A small image classifier, trained from scratch: batches of 256, trained on photos of plants, animals and fungi (iNaturalist).
Rows from block 7 of a small image classifier, named by matrix and row number. Rows with one number belong to one neuron. Each number is 128 + 32 x the weight over its row's rms, rounded and kept within 0 to 255. All counts start at 0.
After each neuron's rows are labels from the 100 images, of 14848, where the neuron reaches its largest size: "colour at peak" is the nearest of a few named colours to the mean colour under the peak. Only what is clearly more common there than usual is listed. The data: photos of plants, animals and fungi (iNaturalist). In brackets: how many of the 100.
# u: gMLP up (value half) (model.blocks.7.mixer.u.weight, 576x384), inputs 320-383
# v: gMLP up (gate half) (model.blocks.7.mixer.v.weight, 576x384), inputs 320-383
# out: gMLP down (model.blocks.7.mixer.out.weight, 384x576, transposed), outputs 320-383

u.380 [158 123 135 121 124 119 146 154 138 168 135 101 213 143 112 109  62 127 167 112 128 178 100  96 226 119 164 119 198  72  77 121 132 139 125  76 110 136 167 157  75  97 159 133  93 147  43 103 144 149 160 112 102 164 101 126 154 105  88 131 131 174 125  88]
v.380 [134 138 107 128 185 117 150 117 168  94  75 154 172 127 109 100 129 113 130 148  86 128 104  44 121 110 157 133 154 179 133 115 120 134  89 170 135 125 178 126  80 135 133 123 100 148 147 165 104 144 105 129 100 111 170 226 120 119 114 115 153 167 125 146]
out.380 [139 176 103 160  95 152 163 165 101  81 131 149  97 131 169 146  54  93  95 207 146 130 139 103  99 107  64 103  81 145  97  85 141 121  86  95 146  89 149 137  96 143 132 145 145 102 133 141 118 144 130  83 144 150 121 133 150 115  91 144  93 199 133  84]
colour at peak: green (27)

u.199 [145 168 116 138 119 100 152 142 164  72 105 129 159 119 102 122 135 142  92  97 184 133 151 147 153 163 118 106 149 144 162 231 117 150 139 128 140 157 116 114  98 159  93 111 138 117 115  60 143 109 116 142  74  92  90 102 160 135  95 161 150 140 122 162]
v.199 [165 140 195 149 130 209 137  70 127 155 163 121 161 166  79  84 158 179 102  68 115 169 150 125 117 122 102 145  99 137 176 113  96  57 142 139 113 130 104 131 107 119 153  90 180 122  85 117  81 158 121 153  70 117 124 190 133 128 143 179 115 122 144 140]
out.199 [ 78 157 172 117 134 173 127  89  93  79  92  84 157  99 138  78 141 144 105  78 106 114  91  70 136 185 114 108 126 171 165  97 181  94 133 168  91 123 178 151 113 194 147 148 170 140 142  88 110 134  78 209 115 150 155 100 127  96 179 174 151 113 162 133]
colour at peak: grey (81)

u.12 [133 206 159 121 165  96 121 145 136 132  96 148  45  83 131 120 163 130 106 124 146 129 157 103 117 143 149  77 158 105 109 127  71 143 162 150 123 150 187 147 107 100  97  96 113 132 179 106 102 127  90 151 124 117 127 108 128 146 118 111 123 121 126 125]
v.12 [152 123  88  84 150  85 145 167 114  99 112  91 164 126  73 138  86 128 105 153 154 119 113 147 156 104 100 129  72  91  96 127 122  85 157 126 117 166 118 139  95 146 111 182 104 135 138 137  68 145 123 113 108 116 105  70 135 114 148 148 120  79 130  91]
out.12 [ 82 127 167 107 122 160 162 156 147 109 113 109  96  92 134 189 135 160 153 120 108 124  78 114 173 119  65 154 185 148  90  87 137 101  98 150 164 114 123 138 113 109  54 132 136 112 141 133 126 153 153 225 108  84 135 159  78 147 141 142 105  67 165 120]
colour at peak: white (26)

u.574 [145 103 131 117 106 126 180 186 110 109 164 112 153 145 134 146 150  83  71 210  90 135 169 149 117  89 110 200 119 123 103  61 133 119 149 148 150 140 109 140 135 152 166  59 170 144 122  88 106 101  81 151 212 111 158 128 117 162 123 125 177 148  95  96]
v.574 [100  91 134 163 111 101 189 111  74 102 127 168 136  91 105 128 154  89 138 145 112 156 145 162 153 162 127 126 150 103  67 119 169  86 152 127 150 112 102 192 123 156  36 109 155 150 151 148  75 113 130 126 109 168 154  93 200 150  94 146 139 139 103  78]
out.574 [135 142 126 141 117 133 171 133 122 113 145 170 131 127 107 155 175 141 110 119 104 142 138 129 125 175 127 143 157 160  82 119  90 115 157 105 132 101  82 141 131 158  77 155 112 173 148 139  94 152 124 150 249  85  99 126  93  96 126 188 184 119 129 119]
colour at peak: yellow (29)

u.311 [ 85 116 126 142 140 103  70  96 175 106 131 122 195 141 156 194 165 108  67  54  95 131  97 113 111 202 166 134 151  68 158 113 123 188 158 158 113 116 209 137 164 131 133 129  76  99 117 145 116 146  94 122 147 205 160 133 167 122 122 116 123 162 136  87]
v.311 [ 79 152 139 157 130 164 117  78 152 130 138  83 179  61 157 153 184 146 118 114 101 112 117 155 112 160 143 123 126 141 170 128 164 133 130 125  96 127 167 123 145 122  79 163  89 154 183 124 130  61 111 135 139 137 168  63 149 138 155 190 190 100 150  69]
out.311 [127 163 153 142 179 166  48 104  86 158 162 136 159 106 126 165 141 182 169  94 117 130  90 139 111  71 145  99 131 129 152  95 158 158 144 139  74 126  61  89 160 105 162 156 164 105 114 159 177 132  88 126 157 130 124 106  64 201 147 131 150 146 124 118]
colour at peak: black (27)

u.9 [110 118 125 132 148  89  71 121 173 113 136 185 125 119  68 125  92 125 111  62 162 171 184 172 153 101  89 104 125 109  76  91 106  85 169 147 171 172 132 163  92 122 137 144 174 203 100 115 145 129 107  99 163 120  88 131 181 132 104 111 111 105 138 126]
v.9 [132 105 106  88 132 113 150 109 147 177 140 130 192 125 135 121 131  41 141 150 110 126 141 142 144  80  87 112 144 173  97 128 154  93 166  89 174 144 134 128  82 168 123 116 172 122 125 117 120 118 176 136 120 176  97 160  64  79  77 151 150 139 105 129]
out.9 [137 159 137 120 107  92 150 145  58  84 108 135  90 109 135 139  89 175  54 100 134 134  57 111 129  92  94 177 136 166 110  92 111 124 150 106  93  95 130 145 212 154 162 158 193 198 112 123 148 157 116 121 149 106 120  81 163 117 138  77 132 113 198 148]
colour at peak: cyan (41); white (29)

u.427 [ 64 151  76  90 147 160  89 118  31 127  86 154 142  58 134 132 140 134 229 168 107 153 147 127 131 100 149 106 146  97  85 193 101 149 123 138 109 130 187  89 137 137 141 143 122 147 115 131 138 247 161  85 147  87 150 105 136 128 129 121 102 130 136  91]
v.427 [121 137 120 134 131 155 103 127  88 119 110 109 195 153 133 122 154 134 160 160 127 138 131 169  89 153 129  95 168 117 142 100  83 162 149 183 125 124 147 136 116 179 180 155 100 106  77 127  81 143 160 124  99 138 145 127  97 160 112 150 146 119 105 171]
out.427 [161 130 179 155  99 156 133 144 147  81 130  63  95  82 155 132 118 240 118 155  59 127 155 178 110 201 114  68 117 164 133 141 119 158 168 191 139 131 136 177 105 167 192 172  86  49 137 171  75 234  92 133 135 110 153 113 136  99 121 155 126 163  83 101]
colour at peak: pink (27)

u.282 [145 109 136 148 107  92 225 105 149 127 151 141 104 128  53 132  86 126 118 170 133 139 215 151 104 135 124 103 135 141 106 133 143 151 142 122 153 135 142 158  89 141 137 116  95 108  87 118 113 139 151 141 212 111 139 115  65 125 145 111 107  77 159 116]
v.282 [160  86 125 163 127 160 151 111 155 110 177  90 124 157  74 161  64 133 123 120 162 176 133 126  93 161 122 148 128 139  88 111 102 104  98 124  84 153 132  56  79 192 126 181 158 123 159 129  66  48 181  94 148  95 136 190 134 133 140  93 117 131 124 161]
out.282 [167 102 168 125 120 124  69 159 102 142 132 160  71 103 137 179 140 127 128 134 174 106 118 147 127 122 146 165 134 153  86 143  94 121  88 145 153 111 158 152 108 121 108 255 110 106 156 115 201  50  89 115 138  82 109 151 120 118 125 125  95 134 156 102]
colour at peak: cyan (36)

u.267 [153 162  97 113 131 123 136 134 105  80 158 151  85 167 137 105  87 107 116 132 132 118  81 168 117 117 112 161 145 132 177 189  82  97 148 131 178 167 128 101 139 161 129  61 128 165 110 142 100 104  93 171 147 136 161 121 120 121 166 113 120  74  98 136]
v.267 [119 130 116 119 164 113 120 141 115  82 115 168  95 139 144 179 153 170 172  95 134 130  94 116 136 140  59 113 113 161 155 133  72 101 177 146 143  89 196  69 113 134 117 155  97  91 104 169 120 157 109 111 149 133 162 151 135  96  91 117 162 159 104 191]
out.267 [108  75 193 133 188 149 147 182 131  41 165 172 107 106 113 120 130 155 135 130 103 112 142  91 127 183 151 147 113 151 167 125  95 164 151 153 106  70  95  86 126 154 153 152 152 146 121  87 150 157  72 204 106 122 119  87 148 135  81 128 147 136  88 112]
colour at peak: green (26)

u.483 [ 89 165  84 119 129 108 126  93 129 142 101 134 104 160 147 116 118 116 160  93  93 104 122 113  84 134 131 148  82 110  83 135 156 101 160  82 131 172 117 127 137 188  74 117 125 112 132 118 169 148 138  78 168 129  96 167 107  71 142 179 108 100 151 109]
v.483 [119 196 138  49 140  96 129 138 124 166 132  91 146  63 107  64 126 104 124 104  87  68 158 103  98  78 172 167 101 114 122  92  87 147 130 113 127 132 116 133 130 100 109  99 112  95 152 107 128  77 203  80 103 188  69 109 149 105 127  99  73 129  94 143]
out.483 [ 99 123 140  43 112 114 177  79 110 135 166 164 117  91 128  90 162 159 150 100 167 134 170  84  54 121  98 113 129 139 174 127 144 139 136 134 201 138 107  98 134 121 165  81 139 171 122 160 142 187 111 111 175 186 114 167 127 106 127 127 130  69 149 136]
colour at peak: grey (86)

u.69 [186 185 128 107  70 171 128 118 104  89 119 137 124 172 140  98 120 152 116 222 129 167 143 132 119 137 120 127  67 148 177  91 123 129 164 159 215  60 138 171  93 159 101  92 152 107 123 128 171 135 109 121 105 156 183 104 116 147  91 124 124 226 163 130]
v.69 [137 161  91 142 146  94  70 126 121 138  99 117  93 140  67 158  94 164  82 136 172  71 170 107 113 145 117 152 126 165 159  85 132 149 106  60 136 121 115 145 111 137 108 115 132 105 105 171 176  92  61 123 147 136  61 112 150  36  88  94  94 156 102  63]
out.69 [134  82 120 125  87 141 136 135 170  66 138 135  85 178 107 170 117 136 137  97 158 179 142 144 129 113 101 150 158  92  85 122 167  74  95 161  89 176 152 130 194 121  88  91  83  96 159 159  89  92 124  84  88  94 163 148 134 124 182 148 149 115 178 176]
colour at peak: white (25)

u.520 [126 184 200 108 151  88 104  83 114 124 110 178  87 171 120 112 157 178 154 133 105 117 171 138 140  64 138 131 130  96 127 185 155 132 154 116  95 126 111 102 108 128 140 203 172 133 165 122  98 130  92 131 127 135 121 138  94 194  72 145  67 140  93 120]
v.520 [122 111 132  89 163 117 145  78 123 174 131 109 177 160 103 120 161 147 157 132 128 180  93 143 130 184 172 124 163  87 171 147 120 105 146 136 122 106 149 122  96 143  84 139 112 124 167 138 125 130 150 118 108 129 159 124 125 101 149 108 150 208 133 131]
out.520 [103 143  87 150 134 153 155 128  89 148 154  87 103  79 193  83 100 143 107 117 125 123 118 113 115 155  89 166 104 191 155 145 141 158 113  81 105 111 120 132 124 169 195 165  72  70 110 132 149 168 158  64 161 143  80 148 168 115 101  83  99 127 120 144]
colour at peak: yellow (44)

u.285 [138  77 108 119  96 147 151 206  56  80 128  58 126  80 145  96 135 111 136  57 149 122 181 124 123 155 127 133 109  95  93 110 132 128 102 132 144 147  99 181 145 159 122 155 154 141 130 123 199 197 129 124 136  88 168 183 123 105 119 199 158 132 149 124]
v.285 [ 71 161 116 106 131 147 117  67 143 234 150 138 148  96 122 138 124 173 120 159 115 114 161 116 133 123 140 174 106 105 132 117 101 113 151 151 100 114  87 180 151 136 120 109 129 153 117 115  99 122 168 159 149 134 150 123 145  92  94 132 153 123  92 164]
out.285 [ 96 159  68 126 169 120 108  92 147  96 120 124 144 142  95 169 109 109 140 141 142 135 172 134 123 115 156 121 108 109 132 113 155 137 144 147 186  90 151 142 104 136 112 121  92  85 137 101 127  89 110 121 157  85 135 137 116 120 112 122 146  66  78 175]
colour at peak: white (28)

u.445 [105 155 139 133  81 122 111 121 119 132  74 111 120 102  80 123 124 133 118 157  86 127  67 122  99  85 148  80 113 134 154 120 131 138  96 130 153  96 113  91 134  91 170 145  99 126 117 155 149 108  62 106 174  77 166 130  99  81 156 197  54 138 103 119]
v.445 [109 130 136  86 124 137 142 137  87 131 133 156 154 168 188 148 185  97 134 162  52 114 128  93 124 135 110 130 131 155 198  97 147 156  83 122 180  85  68 170 173 108 126 133 145 131 137 145 120 149 116 124 146  74 157 155 191 131 139 122 101  99 186 116]
out.445 [ 73 101 136  65 111 109  99 141 158 110 137 110  97 171 143 108 199 146 193 123  99 110 143  79 123 181 138 125 176 126 122 133 111 131 124  99 143 149 182 145  99 125 137 104 147 156  85 150 151 119 129  78  97 127 158  90 173 163 186 116  93 149 134 114]
colour at peak: grey (80)

u.4 [116  64 167 107 169 174 122 136 109 118 164 176 142 145 167 145 104 127 146 102 140 104 148 152 158 125 110  77 110 160 166 106  91 106 124 130 105 130 148 162  95 153 128 153 115 105 160 115 140  97 148 155 122 125 151  38 126 150 122 151 104 135 110 134]
v.4 [133  63  95 123 147 141 117 105 164 154 134 184 186 123 156 104 103 101 144 175  92 104 179 165 133 107 110 115  88 170 160  79 128  89 179  96 158 129 137 113 136 136 146 136 125 116  98 114 186 180 147 133  93 102 147 110 112  93 112 146 144 197  91 118]
out.4 [103 146 133  92 147 109 138 123  61  43 101 183 167 124 194 150 105 111 119 123  88 172 162 144 116  41  94 123 143 143  48 102  72 164 165 122 144 156  72 121 174  80 141 159 125  72 135 156 138 232 102 124  96 146 134 151 143  92  98 125 118  92 135 146]
colour at peak: white (53); pink (29)

u.191 [120 109 114  55 106 141  87  89 147 128 113 126 115  76 142  72 151 192 138 128  84 137 110 187  70 155 128 207 141 122 174 154 141 107 124 128 147  65 141 126  86 184 122 141  38 114 174  54  77 207 121  81 121  59  92  98 145 125 145 146 121 122 146 152]
v.191 [143 104 181  73 130 152 153 118  89 135 132  97 149 168 117  95 160  81 135 100 163 148 122 144  95 144  95 196 112  96 112 126 137 143 168 172 125 118 121 122 181 163 104 119 136 123 138 116 139  97 102 204 140  73  91 105  92 140 120 150  98 156  98 148]
out.191 [193 131 103 145 188 168 103 130  80 193 125 128 159 126 180 101 203 128 172  72 173  84 114 115 136  99 119 116 162  97 117 156 102 164 132 114 152  77 158 116 146 216 151 111  77  85  90 126 144  66 110 144 117 148  78 134  97  89 124 130 167  88 115 148]
colour at peak: pink (28)

u.308 [169  94 103  92 124 113  83 100 110 165  55 145 120 103 133 153  81 121 130  78 105 136  89  80  32 160 121 127  79  87  85 124 173 144 201 120 126 125 139 126 142 116 122  93 127  98 117  70 104 104 142 113 124 108 201 121 155 161 127 110 142 146  96 148]
v.308 [146 149 140 198 176 125 101  52 163 119  76 112 180 116 199 162 124 131 119 139  90 117  73 157  99 188 141 166 130 101 154 169  57 197 136 175  84 124 167 119  76  69 131 131 162 117 149 136 107  91 173 195 105 118 148  89 109 134  90  91 136 126 202 172]
out.308 [119 157 166 141 187 122 125  97 150 113  89 102 160 114  96  82 142 107 110 165 157 120 102 170 142 113 117 131  76 100 178 188 116 168 108 171  93  86 162 104 114 114 125 117  99 125 108  98 134 110 118 130 180 111 180 182  61 146 131  64 101  92 142 132]
colour at peak: brown (63)

u.86 [104 117 150  89  81 136 155 117  99 147  50 114 101 136 160 123 170 145 107  89 130  96 135 188 128 173 136 141 115 171 148 116 145 138 105  91 156 123 159 154 131 100 116 174 176 160 165  72 147 147 111 127 148 156 157 199 114 127 109 132  37 109 129 137]
v.86 [121 136 171  85 186 135 173 147 146  41  62 134 107 124  95 136 137 123 166  67 113  87 154 112 126  96 108 211  94 116 173 144 103  92 116 160 110  82 106 133 139 109 206 144  81 129 110 146 173 152  86 103 190 144 164  80 140 123 202 126 128  90 148 187]
out.86 [ 60 198 174  87 118 145 164  85 105 119  87  68  97  75 186 172 143 168 139 175 109 148 143 140 152 142 139 178 140 175 156  94  64 126 108 172 109  32 107 125  57 109 112 121 113  78 198 157 106 142 114 152 159 154 146 147  61 132 168  80 188 168  71 163]
colour at peak: white (29)

u.279 [134 164 139  61  81 167 137 107 214  49 114 131 139 107  77 110  86 120 119 137 105 130 105 162 141  82 160 109 122 188 130 136 172 111 168 156 149 100 167 113  90 133 162 129 154 204 164 134 127 130 125 120 120 117 103 153 128 165  94 129 118  97  86 133]
v.279 [105  92 160 191 143 146 132  81 133  99 128 114 185 127  65 128  98 132  79  93  72 156 109 122 139 152 123 139 137 130 148 103 140 121 110 177 142 137 115 150 162 121 121 117 140 126 141 197 168 169 147  96  81 130 132 125 179 105 116 146 135 137 137 167]
out.279 [135 129 164 180  62 103  65 116 136  73 143 139 166 171 185 101 167 162 121 163 128 134 144 141 123 100  70 219 126 181 162 107 101  59 103 166  98 107 150  95 103 138  82 137 151 135 131  91 117 136 107 153 124 154  79  85 129 120  68 101 124 170 127  74]
colour at peak: white (29); pink (28)

u.182 [173 139 110  45 117 151  95 134 193 106  75  90 175 133 132 148  56  98 138  86 131 137 151 117 111 100 138  76 124 161 209 127 105  44 131 116 126 108 102 115 134  90 101 167 127 121  92  90 212 101 142 117 172 180 107 130 156  96 124 124 133 146  94 143]
v.182 [131 131 146 161 106  72 170 139  95 125 138  99  83  88 100 101 100 172 159 128 114 104 125 109  95 169  50 105  90 156 148  94 136 119 151  74 106 164 137 212  64 109 105 131 162 139 151 125 169 152 131 135 109  90 153 160 119 109 139 112 136 106  95 122]
out.182 [155  88 136 148  92 101 114 178 124 162  94 112 120 144 143 105 129 197 105 171 148 143 121 161 106 189  70 141 102 101 127 116 131 121 147 111 138 118 148 142 143  92 130 113 133 129 107 129 116 106 130  79 137 161 125  63 161 123 137 171  75 118 129 201]
colour at peak: grey (86)

u.467 [ 80 102 134  99 105 144 143 129 127 139 192 134 124 117 117  93 126 103 173 101 176 109 140  95  54 138 143 137 120 131 170 115 185 126 134  95 110  90 147 134  90 171 108 134 168 134 134 180  74 161 134 152 201  88 208  93 149 120 152  83 113 113 121 162]
v.467 [ 95 164 196  92  59 148 119 136 138  97 118 199 133 102 161 150 127 158 119 116 122 109 135 122 132 121 101 107 162 128 137 144 140  99 186  58  97 172 117 139 131  89 189 106  84 151 165  98 121 148 183 178 156 145 114 100 107  98 113 135 142 112 117 105]
out.467 [100 129 114 105 197  86 121  69 156 115  74 135 111 132 171 179 117 142 126  76 150 125  86 142 139  94  69 150  75 184 190  84 142 127  72 156  97 132  62 130 121  42 117 120 111 153 158 132  97 140 142 136 136 106  86 103 115  94  46  68  80 124 117  83]
colour at peak: pink (26)

u.37 [145 121 177  85  81  91  95 148 116 151 143 112 115 113 152  89  44  71 182 170 123  95 135 136 142 134 169 138 100  30  76 118 111  52 120  50  93 132 106 171 178 142  71 155 173 165 104 134 179 128 112 160 108 116 117 135 113  99 161 155 134  83  97 121]
v.37 [ 69  90 169 162 104 147  91 172  80 164 119 141  93 158 125  84 107 172 175 145 161 131  94 133 136 137 116 155  89  75 179  98 100 134 187 155 127 140  81 107 103 109 174 213 168 124 113 197 131 150  57 101 109 108 129  17 128 135 142 128  78 104 126  88]
out.37 [129 109 220 181 148 185 128 157 139 104 107 164 134 130 118 159  94 101 153 154 189 110 104 102 144 134 106  98 110 149  73 106 126 149 147 130 105 126 122  70 144 138  97 122 143 176 136 149 185 105 115 126 107 140  88 126  95 166 157 141 112 118 179 130]
colour at peak: pink (30)

u.68 [143 171  48 160 128 157 111 124 159 152 122 136 150 111 127 105 130 141 179 171 146 100 143 111 123 140  98 173  81 121 154 106 140 165 176 122 124  69 127 144 150  98 171 154 165 165 151  75 163 150  77 134 143 194 132  90  94 122 132  89 169 121 115 217]
v.68 [118  64 135 176 102 115 209 140 121 186 123 125 148 164  97  99 103 135 160 176 115 157 133 111 111 146 139 142 155 151 161 135 135  84 153 151 146 148 107 139  89 121 154 135 137 237 182 105 137  95 117 157 143 104 156 142  91 157 138  94 175 149 105 102]
out.68 [ 69 150 126 105  92 138 181 138 151 171  74 140  88 116 195 122  91 101 133 131 134 122  85  91 108 119 139 127 100  94 149 137 175 132 168  85 134 139 148 124 120 130 139 133  90  68 112 121 115 143  94 167  84 111  84 143 105 107 148 116 101  76 187 104]
colour at peak: orange (32)

u.416 [101 141  95 108 106 122 119  83 168  98 130  52 111 144  99 170  80 151 129 105 165 130  95  48 156 101  30 172 146 145 124 124 150 146 152 191 198 125 191 132 101  69 130 185 165  97 149 134 133 136 141  92 164 119 117 163 131 142 121 121 127 184  60 126]
v.416 [192 126  96 148 105 141 143 114 110 140 173  93 132 144 128 132  98 223 152 122 149 143 107 134 103 104 111 166 131 149 152  94 159  87  81 137  71  49 134  98 173 129 164 133 143 113 183 137 121 155 162 137 139 139  95 197 114 140  51 122  98 117  95  96]
out.416 [155 122 175 124 156 136 190 174 127  77 169 153 106 125 123 113 154 136 153 121 166  74  58 175 128 104 166 113 150 120 113 141 130 141 150 139 140  98 151  48 138 172  93 189  94  90  41 209 139 141 131 196 185 178 127 142 110  91 131 159 157 170  48 142]
colour at peak: black (28)

u.257 [107 123  97 127  80 131 175 171  96 129 144 152 131 151  77 101  97 166  72 145 118 121 188 162 157 125  87  82  76 134 149 148 188 144 134 170 138 112  73 110  95 177 109 166 174 124 121 104  63 144 135 157 209 111 119  87  93 144 155 139 161 179 122 157]
v.257 [100 115 107 101 152 156 189 128 137 106 110 169 142  82 149 128 142 139 155 181  94  89 140 107 169 116 176 115 148 128 177 133 145 118 142 178 145 174 149 131 129  79 190 144 152  70 153 108 128 137  91 122 160 147 180 101 166 139  93 108 180  60  82 177]
out.257 [164 116 116 184 148  53 195 119 153  85  97 109  84  96 100 170 114  94 146  55 141 141 130 142 141 112 171 141 139 131 134 188  31 140 176 148 143 112 112 126 146 123 131 154 125 159 139 158 127 148 102 164 144 145 156 113 121 118 125  94 111 103 118 166]
colour at peak: yellow (27)

u.143 [ 97 101 151 103 120 161 129 172  78 144 124  93 154 117 146 137 125  81  86  92 122 149 212  99 116 126 143  95 102  89 149 100 140 134 109 157 165 119 109 139 138 152 174 142 111 163 139 108 242 166 113 120 140 116 185 124 167  90 152 155 134 132 172 103]
v.143 [ 68 129  98 167 149 132 186  80 100 139 109  72 110 151 146 115 106 117 102  81 168 127 185 120 181 127 122 171  83 119 120 101  74 158 115 153 174 178 131 185 130 115 124  95 165 147 148 129 143 113  69  77 133 136 128 110 146 133  99  62 114 155 109 178]
out.143 [135 171 125 155 138 106 146  85 126 114 141 144 162 140 177 123  74 165 150  91  92 141 161 129 105 124 166 136 151 131 122 170  68  83 127 152  98 151 177 151 157 131 110 139 127 174 110 202 131 113  94 165 138  83 191  96  98  81 104 176 148 187 102 167]
colour at peak: pink (28)

u.413 [149 154 113 117 113 179 141  96 122 122  78 107 135  67 138 174 161 177 137 143 124  74 122 130 114 155 145 104 104  65 101 106  52 124  77 170 129  93  96 126 125 112 113 144 151  83 150 144  99 171 118  91 120  97 120 150 118  91 111 107 149 132 135 109]
v.413 [111 117 120 117 151 129  86 100 125 100 155 137 130  91 133 149 171 156 130 127 103 159  93 106 190  46 186  97 173 164 176 160 153 122 108 113 120 104 188 150 132 171 138 134  95 161 100 131 109 137 145 117  56 124  86 200 139 176 123 181 107 125 168 178]
out.413 [ 96 192  89 112 108 179 154 159 139 127 111 162 126 170 112  52 170 123 141 102  95 111 180 163 157 187 123 150 157 120 114 118 105 158  91 163  85 132 174 103 168  78 126  73  75 114  80  99  98  95 105 171 134 127  95 138 164 140  96  85 108  63 101 127]
colour at peak: black (31)

u.360 [137 153  98  96 157 150 159 153 110 182 204  91  73 155 110 128 172 121 120 154 127 125  73 104 111 115 177 135 153 104 109 124 126 191 121  98 167 148 139 118  99  75 101  91 162 110 120  76 122 128 145 163 114 122 158  87 148 106 140 113 134 135 180 199]
v.360 [ 92 108  97 136 143  68 151 139 165 111 145 168 162 100  64 148 111 115 144  80 144 174 166 140 140 134 179  90 138 125 129 169  58 112 139  64 110 182  98 159 130 142 176 112 141 119 129 117 161 101 138 106  87 151 167 163 150 108  94  82 141 132 174  91]
out.360 [130 143 129 120 146  82 120 163 210 155 167 110 102  73 146 183 173 137 139 109 119 118 137  97  81  70 100 113 146 165 141 106  90 106 172 148  54 137  60 123 101 117 142 146 130  61 151  88 109 175 151 115 118 137 147 128 124 120  89  96  86 123 143 132]
colour at peak: grey (80)

u.263 [144  89  37 100 115  93 129 172 138 116  80  76 111 125 126 128  99 176 134  51 110 158 191  53 100 105  62 128 164  93  79 118 117 148 119 111 117 148 112 160 144 104 159 173  97 140 163 101 163  35 140 112 151  97 148 118 125 129 148 120 169  89 172 132]
v.263 [164 150  89 111 134 174  69 102 149 150 107  82  73 119 120 156 125 158 128 118 141 115 161 122 102  78  97 124 138 128 173 100 209 142 134 112 128 122 136 107 124 119 154 168 119 160 100 146 158  89 138 101 121 124 186 125 216  90 143 134 162 133 145 153]
out.263 [ 98 106 164 172 155 113 111 206 170 117 157 142 174  96 103 166 146 157 122 147  82 107 102  72 108  95 122 139 114 101 122 158 137  96 111  77  83 158 171 144 149 168 150 108  73 133 161  97 112 110 115 164 125 109 129 113 108 149 154 111  57  82 108 149]
colour at peak: grey (90)

u.403 [100 160 130 138  85 120  45 107 107 182 155 160 104 138 122 180 153 104 119 117 103 101 116 148  92 126 128 116  87 175 125 107 193 130 161 145 168  66 153  90  94 119 131 163 124 102 113 148 111 123 138 113  71 121  99 104 132  70 129 108 132 131 151 173]
v.403 [ 97  88 128 154 122 106 102 129  63 153 155 103 156 155  88 166 124 124 102  68 123 162 126 128 146  78 160 122 102 171 163 189 178 120 102 120 159  43 140  98 144 159 134 146 132 153 106 137 149 154 140 158 123  93 145  52 128  79  90 144 131 108 120 116]
out.403 [108 113 182 146  77 162  92  75 186 102 135 179 131 113 155 159 143 148 103 112 157 110  64 155 154 160 125  78  98 183 114  66 157  88  86 153 181 105 165 147 161 118 130 107 119 156 103 131 102 143 134 174  92 101 134 128 166 140 111 157  88 176 152 157]
colour at peak: brown (63)